python train.py --train_examples=98430 --targets=["finding"] --arch="gmlp" --patch_size=[4, 4] --label_smoothing=0.1 --residual_init="scaled_by_depth" --beta1=0.9 --epochs=47.9
Rows from block 3 of a small image classifier, named by matrix and row number. Rows with one number belong to one neuron. Each number is 500 + 25 x the weight over its row's rms, rounded and kept within 0 to 999. All counts start at 0. Numbers have three digits each. After the name is the row's rms in percent of the matrix's.
Before each neuron's rows are labels from the 100 images, of 14976, where the neuron reaches its largest size: "responds to" is what is common among them. Only what is clearly more common there than usual is listed. The data: retinal OCT scans (Kermany 2017). In brackets: how many of the 100.
# u: gMLP up (value half) (model.blocks.3.mixer.u.weight, 512x256), inputs 43-85
# v: gMLP up (gate half) (model.blocks.3.mixer.v.weight, 512x256), inputs 43-85
# out: gMLP down (model.blocks.3.mixer.out.weight, 256x512, transposed), outputs 43-85

responds to: finding: diabetic macular edema (74)
u.486 118:462508499468488491482477532511515462525502517474511474513500484544457488492495510527486527514528476503553481560522491525516494497
v.486 085:472505487470484499499503479506493472530514523510486474512503462500483473501505489492482483524504466503528528531455518504533519539
out.486 068:529517480476478534508504501479506507512533532475494484472481535490473466509481482474477472479541485498566523515441530491487502540

responds to: finding: drusen (31)
u.257 100:455527556513512507504533494487483518460485550527508459532511520495518513498544500518530445477517504529458515466524501508489505529
v.257 106:506498508471528524498460488514501526469539470499532484516520507523517469496488486478494529460473447498532528514474486505512522540
out.257 116:512476471499498510483506473502495479475514486474530497485528489506476470555466476489454496469504479519459513568498491489490497566

responds to: finding: diabetic macular edema (30)
u.32 104:520527505500498475503514495540510448468507520469478498542488449535458480476497498499491503501542445524521482549495493519513539502
v.32 095:475469460519487510499527528517476468526495485486519425463529470508518527531496508518489493543542541477508481525486467510437442474
out.32 076:459494505497489471505491480493488482511482501503508498514475496508527529501517496520510505514464531486463489467515519482514490485

responds to: finding: choroidal neovascularization (80)
u.317 104:493539520505465506495529515491488457532534500501499531537544514497510506512531492535513481505563486541500495502516453529497525524
v.317 103:489518531524538486528486517525501505498498505502479492483540495490488483488502500506484513525500504483518500503517525489492478490
out.317 138:547508483469514495531509524551524547520490479504455514529502496524508526478464533475529482526518522489493477495496506553503511471

responds to: finding: choroidal neovascularization (90)
u.390 089:540493506490524484505522506507481475540511465488533493461502509540459469517523503519509536487480529529515482516512468474473433486
v.390 097:489514552474503511488525527481508471574476533488510487481508510522478518494490500521478469467515470528506503536504494497508496523
out.390 104:460509509519515498496540544499453527543522509523491516510475476510522557493533567499547492520503517521474495453518498538461481477

responds to: finding: drusen (26)
u.299 093:496477497487502478489530465489499468530524504482470547497519473494521489516522486471489507488510505527486534507485527461526486514
v.299 107:458493443478469549511518518517482488507526495508493468510546468485520487543501486487463507486466522505504489558471418522481546495
out.299 109:528479502494468535457493500499496542505490474461504442458506537522498471486480478506471493516472515474508484470477505514506485528

responds to: finding: choroidal neovascularization (81)
u.341 093:536467488494515497451498457496537494499501494519476505553494426513483498512553539464526554505497464524528505561478534502487489519
v.341 109:464483522462456511522545520496515462529469535496485498508518469492481517501481483509497461491523452515490510538490487485484511516
out.341 090:526549488531522503507482552522506460472518496495512536515509516517504448487519519565510519484510509500493479468553454515477494463

responds to: finding: choroidal neovascularization (92)
u.305 098:537505520475483466474479493512511498496498478462507511488514495561504467486537478500468513504499491514563529519476492498518501518
v.305 083:511515480498502496513501487541496487519483521497488484523525451502486498483497517486491477517530487509514507531516486521511482494
out.305 080:521523529496493497499495466490481500493528529523499534505492451439484498556511463469485475492554425514495539485490531485486542537

responds to: finding: drusen (35)
u.3 107:505484496500502522519534522507481506524527453480541484450567512492472509539485468508479487468527526535516527521488462543487463554
v.3 123:485507499517495521515461481525488497517535491490512512514560520484519473484510481534485508487486464508512527519495473519517505521
out.3 124:476540501494559552517491531499468504519488523517456508525536550520525508483497516525501516494476516487481518523536454525537452486

responds to: finding: diabetic macular edema (67)
u.504 104:507528520466519490455468535487532451493511499438502486483472487518480466479523495472473525484530482521541495540503485465527496512
v.504 081:517478473495491501503481496537508475530485479515481483489487460537500520484494526473498476550533459519509527514499510527519522502
out.504 099:530467482530489502515501437516486539472528431538473495498502463466558523504502509460508480533463473498432530504486498548519512514

responds to: finding: diabetic macular edema (61)
u.54 101:479504470496513507522495518508538478537524513500501482500501498498469491494514532504507490500555429521506515534499502520481501511
v.54 080:466523510483519489500470495526477469507463535468533493518496477530464486484494484501470496527526459509544526534526497487544512521
out.54 098:527496495524492467487543465526507499495543459517482523525557469459493497518480502507511480495485526493440496492511476521482493497

responds to: finding: diabetic macular edema (40)
u.308 091:475523495493511502453456480509440458497511501479491460518504479514515515504483473522452517524476477531514489591512478508519529535
v.308 120:470525509532449459480474496503491489479481520494490433534508469496499488458496515565506482571531502465495461483513499505479522476
out.308 077:522504508479506493549460513507520513519540522549521524541545478464529455503505529521522494509492502501516497467519511532498538487

responds to: finding: diabetic macular edema (49)
u.91 104:542510530549495519507452463468487497494503499542532458468451539493494485482477490482518516514489484493483520500517526470496501497
v.91 104:474497495487496547500489503498514511529488522478526451451531517509500480506502494482455512477472483487577494526494499510502465519
out.91 121:458477547522516508507520515509516527518529489547480494510528458457534521537509514485530471507473497530476536490507474511514506494

responds to: finding: choroidal neovascularization (98)
u.284 095:474518498496461507463528508474494460484488490474472504476496502555502454474485492492456517516503494487473477502538508479468479463
v.284 105:510500462481507527509551496449452485481472500500497496433502510506480477480506480491495492481497523506477515502532501471497478487
out.284 114:570514504500504478524483499494512503496510536505520560494463493488487504508501511487507500482555480505492501448504504473501522511

responds to: finding: diabetic macular edema (41)
u.210 100:492553482519527519513523504487470497506510495529469480534557526493491497497487516513519499533531455538485508565497515554527520536
v.210 100:480503505455522476497489535541519504471474501500480504515523500508518512494518525507483432550480514464500514469521493520544536465
out.210 124:457476496482474504533469531512514472501465479478523501475480523510507506484528465517501468533450518474527487469512514483482517469

responds to: finding: choroidal neovascularization (65); finding: diabetic macular edema (30)
u.171 103:470525531495483454484484467498500471452458476521464483519499504477484489529515452475481519505521494495509480518517530474560541519
v.171 110:511504518543487490509498503496517531517522528480531528468477501508502493509488502502498496486500500484497540476485543480499497509
out.171 125:495511480493531503557474547542553493543469514507481500516483522517492517487496547475541474519511496473548493504500533521511494461

responds to: finding: diabetic macular edema (29)
u.296 110:449485492512489535468494509466471438531494528495553448483499480549475490490485517479498532507542477507494471552544479486487481492
v.296 081:453534499465527518513508506469453462525479529478497472470515504511491500477509496509460492482492471500534532516521486487546472519
out.296 073:515507533437470437522446517489508524495483556506505540496484513501482515472501505532509492520483502501535480423509536487536547466

responds to: finding: drusen (74)
u.195 097:524490498520521517522477480477502497513482515536489538484466507476495506514500468489493494562511467544461554554500518497531512512
v.195 091:457512525506516466520516513477479515478526524516546480488502499464509487533533500544489463478513513523479530467488490490482522517
out.195 109:510529468485499492504475500479487466502478495511488496502489536520508507479491500537505529495478503466494462497541482504492500467

responds to: finding: drusen (36)
u.292 095:498494489498529544488482497502486500559499481491503528482527501524491509499561533487494515512491501500515539514517512497498427511
v.292 103:505485504448507469547489491519519522539501485505485517468502503485522537504521500472523449500523537502516553470467483509505485492
out.292 105:554529506454492520517459529490521507497500514553472546524539500485520479473503503515535508551540501514496487478534462516510519457

responds to: finding: choroidal neovascularization (65)
u.379 099:461549519495534533509490508500525447527512517491454483502500478494476506493496513490483525484531471517538491573522496509488467512
v.379 106:526497546512518507472474472502522527471480516510548519526465481511488455473544492523515524494496472508485512500527501480485504509
out.379 121:493517523470477481497486491515475524507492527515444516544507476504532463490491504513517500579525553514476479524529488544514498455

responds to: finding: diabetic macular edema (97)
u.489 101:576538522507498454506489508504462532458471506512520512525478512469506516482477510525520472513520505510498481450526506518514549490
v.489 098:509535505506520470498487486477495513494506519517493517530427500496537518487540495483529522512505551523479470499527500485535488466
out.489 124:512493491490485467497534475484456507479515479523487479506485493512496514474485491516531535538482487536477460536527475524504518474

responds to: finding: choroidal neovascularization (74)
u.254 113:499501489497481486495505485525465472515509486465486517524535449507486486503486491505467529518553446542537500564492461518542532521
v.254 080:466527522482474501518482483492473471514501515505506483501498464500482487493507470506457498498515464512520531538460493491523511533
out.254 074:488543541531486473450492520486489498504454525473477477501492552559486490439479502544491512502517521478496478468549501493535469489

responds to: finding: choroidal neovascularization (69)
u.7 094:527531500469482475448493529472463452500496511481508524522487488534506492469527511517487512514549490521484494538537467507527496477
v.7 079:461511505458499493525503496482470470510513518483507463486487486499497494497525483506456468523501488512532539532476502494516494523
out.7 076:507472490488452492536483476488502494474498497506528520488483512481510503489524470516495494507457504483507522472505503478520517505

responds to: finding: choroidal neovascularization (73)
u.334 108:485512502432516479523507522490491492545493500462509478458508517518474482521509510503496502479488503527551509520460480488541460523
v.334 078:454500498464499494495477489499495471535488524501508484507496470509480467496504490496456506532527468497537515531496516491542485526
out.334 076:495499519516488561505508526497548516540506482512496482457500457471514497504488508492481496509509556490517491478493463542487471499

responds to: finding: diabetic macular edema (47)
u.242 096:484533459424529505479496557501481490530467497452491520508503509526460470494500513564488545492460490512530475515500467513529495518
v.242 134:506542477505478526536504510476480496503516530525464518518472510472504501494495520521528471490503500510478541502514481510511534465
out.242 111:467493588533514492476496499480500488474510512522537508493494483482518497508552489496484534495476474520490514487536510437469467503

responds to: finding: choroidal neovascularization (80)
u.375 092:539479509492477464489531473493526538468553475491451531498511484500543502512526515490491448534487518509484516468454524524507498550
v.375 094:478504496503522506505502518472482503487484516475495495448454505512461531469512529445498471483530490464527522450460529480533500488
out.375 111:492551501500492481497469493480487542522481558520452528529502523518498529467501518537532519517544533513506488463485487525536516472

responds to: finding: choroidal neovascularization (86)
u.462 107:531540462446497479508512514473458502532505470474506511481527533498502492523511487508508524481507514567526487505447457515509497528
v.462 123:532522509496482453490483463486503472522487485497482487515487504512482519471515488498528507520533491482560502495514501481523517491
out.462 133:539522505483511525549492537542526538532525498496483551468513493500507504523452529453506479482533499519497522504497512523519497496

responds to: finding: diabetic macular edema (30)
u.265 114:527518473484494513488456508483462459526522528507513486469520498490502512493459500504493526551530445513521503560527471509536524520
v.265 085:470510466444484488498521489510490478497469512495482462535476481513486475506521478486502488527492475492527502509478518500519512501
out.265 089:503542517490513486518497506516484545535515566500465531530521512488487512498484519538513482475516508506492516445472494517508515500

responds to: finding: choroidal neovascularization (92)
u.267 128:498510485487481498498499507500485438532502508483506477474513484537479482498505495494472493524496467514524501555490474495509499490
v.267 078:451501504462480484523512502499465463521511524499508467492488459489465499514494491504460471520514486503527524529467489487523497526
out.267 079:472524533460457493478489517507457465499482504480483475510505465534469445474497488497484502531530480513554492505527500485523516492

responds to: finding: diabetic macular edema (86)
u.352 093:494509531502484488462525523465517472504506539489511513512479472499479498503501500553483506461467512490510460543489475501490471482
v.352 114:510544550489470525509471524479494473477489530533481518506477513488520478507489484512476494556501445486483530512547489473551543474
out.352 101:503493476509468511518513523546511484505512519502485523517487454468474487524476519500527453519522496527490487483524489502456535469

responds to: finding: diabetic macular edema (65)
u.94 102:476549523504515471496491481461474513491484519503476537509473490480480502465521507489511535474538507492506484518490494491556514499
v.94 101:475507484461529479496489533446434502549476526502533490476514533517458500473503528492507511493498512491503475515525541482513507495
out.94 132:504490476493500464511469506534492473461480489480517464499503511546477483477457472538492529530486500491487452510521496472476536471

responds to: finding: choroidal neovascularization (90)
u.142 130:491500467483488493496495502509505459522479509464494478495492475553482480491511504509476505531512452507517500554498498506520491492
v.142 081:461498496434495501523525496496485470523506519508498464502483480505476494507500484506466476516502489507543527528471495497533499532
out.142 073:471499531447470490478492518512457472515487492481499449498500467535464464490495498484473488518521492502569501500499516484514500509

responds to: finding: diabetic macular edema (50)
u.21 099:514534516464497467481500487487498465464505489452472489514503481495454466516531454515482539478537491538522479561477494480506532526
v.21 135:491487463524472516554548520497507471525538497519521482469486464494521548508468531497531450465522508508512524526488457526457517468
out.21 099:500502531553541497445463460493505507471487474534509446520462503523539479463529532520511534526482483501456495473535491520486465499

responds to: finding: diabetic macular edema (31)
u.158 083:551503470525493457499486472533496520526468487504459509523489462518484520463524522522510492552528500500502488505510485535487511501
v.158 091:492487525505464508538499520514516434512504573516491518511506485474503497502466499513501459554528445501496506578516478478520514469
out.158 082:518467494559506503503500458519540479495506491473520507490528484475498467525474489493479494479464437494492524555494518473518492548

responds to: finding: drusen (29)
u.362 096:483524471494485498470494497492497435478482504501498488536501476508467451488520494520476527512536451520542518537490465488503503497
v.362 086:488514493469509467513473507514488486506503472509496490503505477492497501519530532504490484556539483518494515522509504530527502523
out.362 060:499491470502486518497511518517530474484524495475503515520519465510507528480500510517510497490512456493510492437515490496467540497

responds to: finding: diabetic macular edema (38)
u.169 094:510499482511511522511505492505476495511542472502519514506500471529535481523502506502497539478493504578490518535508444501504507490
v.169 099:499479452473454504507540507504471482501535455488493480510498460505496516525484522505494474538560499527513503550484486543507523497
out.169 087:487462506548502492512520491518553495453510456537505478519525484494542494477525504460514525513452477465502506514517496506495498473

responds to: finding: drusen (28)
u.463 099:476430498539506462516511489505542483487502496531524526496485485519484498527497506449505491498491486488480544477497519457497469491
v.463 104:420531541477533509481463538496470524498485523466529483492501528464475505516491513500469503462470517470570506469505510503529468526
out.463 113:451519529538493484493537491486486482473560508531516513519531486469499474537541502540512476465502487538485532464490460499462527519

responds to: finding: drusen (31)
u.275 099:480535501485487475513503460454483470466507487512465489523471510527521501463561489496509498529541507529479521522492520485510521480
v.275 100:494552532493496533496472485477501506498514516518477456511494502494516456487512495501475495515502457513532529530474526533522523542
out.275 080:498471471489521507540474495492492504519507476534496525485488504475560531524486492476511514516435526504424516508522469504531514489

responds to: finding: diabetic macular edema (37)
u.325 098:491474505512511509480480487487476510522530493513560473507508482537531496536501502517510536469498490550500497529510493507499525531
v.325 110:489474507483483476535538550541516524507518445486524458468475515517489529508480513474524459521534534493509515498469503533471461480
out.325 113:499491498492520479512476482490505526488500459540477505512473515493567547463521517480539530537439525493479493503517480517542492464

responds to: finding: diabetic macular edema (80)
u.371 086:486465494466549512476517486491571474532503501484491497466507540507486482478510486490494558471476503481521489538508516458488443487
v.371 093:542511480496494465511523495479494508502500495529490498528515518436463539494527525487527472505503495477508500454450508503477501494
out.371 101:532484467484508508530470492514545464484497511500539508506530534488481472520501456476472486444510482475496519539476534462485515530

responds to: finding: diabetic macular edema (72)
u.218 102:513534465491467492487535479487447518499506485499469484510494486488454505450501525496522523523493477519518483521506499528499510515
v.218 140:474494483514459509500472513519494448474478543486508507524541474481502509511505500543476468514485507461488500499514441511502504466
out.218 108:466494542530516489494494468486452508512502512515529503530474465512520466538541484464495507484504470543487522529482543472517512536

responds to: finding: normal (79)
u.238 086:529507545485470475491489490505497505520456499489485497496487493512484527454511505503527505525536465513513516518523501502513512536
v.238 101:480496480515482496505494504497482450482500523475524485482487451516463498501498491508467490511533459511511522553485484509471523486
out.238 072:560521506484498522469441475484526525463470538502457511538490551498545460493471479528498520518503473475463485498516546508531533491

responds to: finding: choroidal neovascularization (95)
u.125 093:508513483557502528542490561527516480538476479475512489454500523533469484479468503498494491481503487469489491488527534486473493436
v.125 102:491461489484508521484492512518447471498511486480516497508509549494504507533455468524443482512501494506467532558500458539523519541
out.125 106:474497484520511494484529495502505494467512481471530516509550498527522477486515482499492531440482474503497481513529481488464502530

responds to: finding: diabetic macular edema (56)
u.216 095:475548519477467506453515535487492472472488489439492518502471479491500467497536494513467521480488513503494464508503500479510473476
v.216 097:514515453432481505499500505482482500505495476484523476512487516511467464486501503536530500505481456543520477501517509517498538514
out.216 107:441488505545465460503522505473504487471488520509533484483519475505463491495515485530489484480496485500497502463473512475462547494

responds to: finding: diabetic macular edema (45)
u.15 087:501489442448479470512507491517471487483513463503472461534483517486465502509496499525509470546536468497505499514456501538560526540
v.15 098:452563503495499499504485542467488486503531494510485489481505506499529478479524533520518485530503517485490524497510474513498482473
out.15 079:472489480495528520497498501502521472497515466499541459483504508511481489492494502536502512497472495499507465513534489548489492518

responds to: finding: choroidal neovascularization (65)
u.298 103:533500512490497491481509479534486477514519480481480521525546468506499489507479500491480539479534454559527510574487470515553526527
v.298 089:433484450489482526518488504468472491532527507480512469484499473493504482510514498508456477498478504479523547503439486495495497537
out.298 096:521529536525520493500494528509520510510469509475480506488508560542508517455487501512494498486496505465510482464551522488509465482

responds to: finding: choroidal neovascularization (59)
u.496 103:480553520506494511482478519516499457507482489481495461529472495533506469476488491514468513532540486522528476550554476541536489490
v.496 092:474495472511477485518533491494473485495529499491519470487504457548474522501503494493517469476564489510506533542465500527471533485
out.496 071:487484494541508493523501498534490502506511532498498494532525475474497496528532503495497445482525489490485535461451507497467500522

responds to: finding: diabetic macular edema (99)
u.192 118:475496511486491547528499538530539491513504543521489519514548483463516502530473505533488474510482512477484472499495465546488493492
v.192 120:507517492467512460510501473466437506501480512519494491531463512492518528467495507509539525525515513556468461498491487521519536477
out.192 125:521474503520522486542503493548564507498524510487517550492516467478483521541479491456490525435533495514499529512472510475468485504

responds to: finding: choroidal neovascularization (84)
u.488 090:512471489520540523498498522534507521523487485513506456488555496509447492553509499496440505492476496510510534501466480548496477553
v.488 102:511449488461482492508529489536515499526489457486501517477523493525471497493486485463498485507503491490534526490510508493494503515
out.488 105:512512504502499500454465482451511526493489497514485470484458512487499491472512475551483516523498544466468463482507493485502475488

responds to: finding: diabetic macular edema (59)
u.260 097:526561488451489494488490536495479455520510482464483514511494497535518489492517522484501525478502492539535474540507460509509523471
v.260 088:514499490481492499489513481497471461531505503514492475495492483488491507519513524492510476541539496511526500516474490518514521510
out.260 078:500424476555517507537511481513518509487539436529508516481520494463520551536527514465505472482444495485459562470487473513509473522

responds to: finding: choroidal neovascularization (60)
u.180 094:492509496477555524530526508487463510488535499519463524483505506491519523519463483479499499488507501555456553540495470525542514519
v.180 120:510540458455465488472508509488448487511480487476476532507516510549500522465500508482507498507520507486516492494534483481567502476
out.180 115:504509496542520487493481475465506504452498456529518480485465509514507488481527487504483530517460500481480499512521489493499482521

responds to: finding: drusen (37)
u.58 099:461514488547533501506473476481507531473494511502515453515437478500480502483511517563519499519524477480497490476520529526457536503
v.58 101:476534483522470520512501472505438496489518532505490511523532508483515497509473478504428482500496449474489515539489480527500522551
out.58 113:500491496510519530490470503509493507515449487472503492467471500533532473528471488475474517477517505502485503556526501484504450523

responds to: finding: diabetic macular edema (86)
u.212 099:505499483512483475493527497522454507483522508479510485520485486499450505476467534499499503531473469471537469508488519525506519519
v.212 111:496489450477465488496542492479411502468535452486498497523517487488502496529458505494518497486475508526530484525476490533519574521
out.212 109:481498503529518515497505470504495490461515488482516483478531527511532468500485469491474523487459456475522494545518485502491481520

responds to: finding: choroidal neovascularization (77)
u.11 089:462515506476478485480465476459507470499480523512501484501522486525443463473536501529470521546540461513507489551505510522509466509
v.11 173:491470455512440534535529520522503445505517510502518507504538461478503521536480488520491459483499499485488515526476427516480532480
out.11 093:455497495504565517491490511475492478521494510499511482538517510526478496463533517513518526468461504493540491514489488515497490511

responds to: finding: drusen (39)
u.476 090:473474465506511508482492527502499480472466491504522514535482481528489464506513503507498515507500462490511539503451467530494511491
v.476 091:483510475493505484476483533506437473482449520496507462526554463523493502478498507517482484559546517477494478484523472517527507471
out.476 069:455508531490470519499500519482462462507492516470544477447497469511507513491494480503456519494497533478516484488511510440487470503

responds to: finding: normal (95)
u.146 109:481528503508528501523506533542501516539515516474537504498519528501440488493461508514506479433540478494521504491499526516469494495
v.146 109:508457468499526516485495498509471499506515479514543472511498500528512481526484493493508569487493514511494505553482478499516514514
out.146 117:535480441459449487482475478462457483475512481495480512465507521508485493510504468525476501538503517483465475493502506480480523480

responds to: finding: drusen (82)
u.184 122:499500502451525529529494528525514525545490531528468546509489529484515533523495521478526474495475525494484516494496517519510505480
v.184 100:471510533517471479478516494457473495455524501516549499506499497479486495497563483560497502475511506519477509484484502467475502513
out.184 134:534517487524515524505486498517529513492492500531472477522461518526509486501468547526516514501503526497474499519501469540532479507

responds to: finding: diabetic macular edema (34)
u.484 121:508499463461509493489520511519483483533519506481494490506506477512476488532510516505493509510489471543531510547474485514519496538
v.484 073:472503476456481497517519487485475461513509509502496461507479480506481489505503474516471461521513491500539532522480499498521505540
out.484 072:462553514498491510486526522485484509542492504516451469503510516505480512474515517504501490522531549486522507455507473509514478488

responds to: finding: diabetic macular edema (84)
u.77 091:532493465486495468507535483521473507519507499511478471504472491491463520494488504516526480548520484504500475509496490522483501509
v.77 108:494479510474458502494453489510479453475488537509500470517517503477501494497493497560478472605539482489482484543522447503514487486
out.77 099:505488555530498479461482467471474488483485503488528516486461474487510453533521473498451504487518475514467518520512531422499480527

responds to: finding: diabetic macular edema (36)
u.355 108:534512511481502473501479504502482468521530482503520508526527501532512471480530507541501510524544497572506488526514442523509496503
v.355 093:488496470485480475511497499499452489514463518482529469493490479488491486473485516519497483540512470508538501519501492490521510498
out.355 087:533444473539481505508499456486530515471515440546489501478478476470508542522529499465507508520510509507460535480492481505495466514

responds to: finding: drusen (27)
u.172 107:497491500497527498527505525549543525509509493494511480487498504497511533496503534483508450511536483497476555485520522557460500498
v.172 098:472542514489513497464521494450432504488468515504503502510487526475488535506506490509498516508517499503503514492508506490517476521
out.172 131:474516525552549510500544501520502546521527514524477491509490476497484507531474556475529503460527492557468536508501488524500480514

responds to: finding: diabetic macular edema (34)
u.159 103:451532512501497474477475520502518498463443518490462459513487510529509456502506478513475482552475519488490498484529505477512470485
v.159 113:437486533505486517490483477519516469508487542494500452508498496493518507503477488516440471513471481471509497581492478511493496517
out.159 123:534472509521487493507484464484517516472466486468529488452492524528479476495481466488469497488478464489474499491513553475478532523

responds to: finding: choroidal neovascularization (79)
u.45 095:479520528468501512475526528501506439526501499463513478504499483538469504510491490510502518479515505517540478573515444507507471494
v.45 107:447502524440522501472470522497522463549442533489503456508497515511462464496511492542464499522533456491541500526528496485567470520
out.45 089:484490498518464501516504476475556520502510465497484468449495502473501501487518501491489475517459490463516521477475523514496490506

responds to: finding: diabetic macular edema (36)
u.493 120:503520464492515491495464499498509469492494519484485493517490472540492478482509497499528531539546447554500520561529520492519535503
v.493 081:465535492485514482513512469499493499514491524493488489509476477509501474461522510529469491509479481494528517515493486502526448544
out.493 116:547501484472486482477450499477508471474477501468515455479438521503509483498492483527469513502494513452541462468465524474496510485

responds to: finding: choroidal neovascularization (59)
u.173 091:429489516507491545459519525494466513497501507460507500481531471514508482558512521501439479473492494480505531493491517489484498540
v.173 113:522540564507478520513499518508490502492489517487515515495519503479518471494508487534489459503488459509494555487540514493500508502
out.173 100:521507473525498501506484485510529490513478501480499454489433519515471511472466498506480522516471532471505458537512500497495476486

responds to: finding: drusen (30)
u.0 101:474517501496489531504526489471479476573562531496510498496490490488542533528474508557493494487509534521510469510542490484471447531
v.0 114:499542496499505514516458505543474501483492524506445491549565513491523454489498497516476496524481484473508496517503462554540536509
out.0 107:508497518485521523519489532548498520516461518482484500519496466525520511508460528478502463512515491483484501509525509533511476505

responds to: finding: diabetic macular edema (54)
u.309 102:548492516499514509534471507494515493497520519540479523501525533452530506549485481514502458519493504553481528533458478525550522535
v.309 111:477561509520538541512513530494479512521506528515487525517506510484510508521528525490502495475522491548478532498521497536518475533
out.309 111:468487485526463466483511498497464444493493461497503483498515481497484498484513469500495493530470465469511456523547518503474527459

responds to: finding: drusen (63)
u.246 105:483527535476512498468485517473469492498486478488519519481495524501501512517535476497478528493560517507477482505540505481495464501
v.246 096:449481489535533475479497516489473501510514522483533556512479499485464537494502530525504527505489449488504519497490514486494524502
out.246 127:544537467499537498492480477528480513488477464503469473528471533531514512481469519485500535512482480470457474541509512538512518481

responds to: finding: drusen (31)
u.291 107:474464499499518498478496503511518483479505491504519482509489454540490477514535521490479513527509444527515533518487486506527503505
v.291 083:444512491472508504512516504501478475513522508491488475481515458503514473502516500505467483506500499524540544525471484521524492527
out.291 060:473475514477489481506539511511468481502536509482549504511498447501474483509510507474497518481497474531549512484511488494482507530

responds to: finding: choroidal neovascularization (91)
u.333 100:494512468498472536482445500511508455516468475479468447487527494544511457467474490493441520523492460498503479532503487499486517500
v.333 100:452536486519508496515481526491452504514495520522497530542503501498477495489523534522532481513548505533476516490501501527525524465
out.333 111:504474490503508527472522478451521467509529508530526515498489481459472514574518497456526524449537491561476517536466483472521491529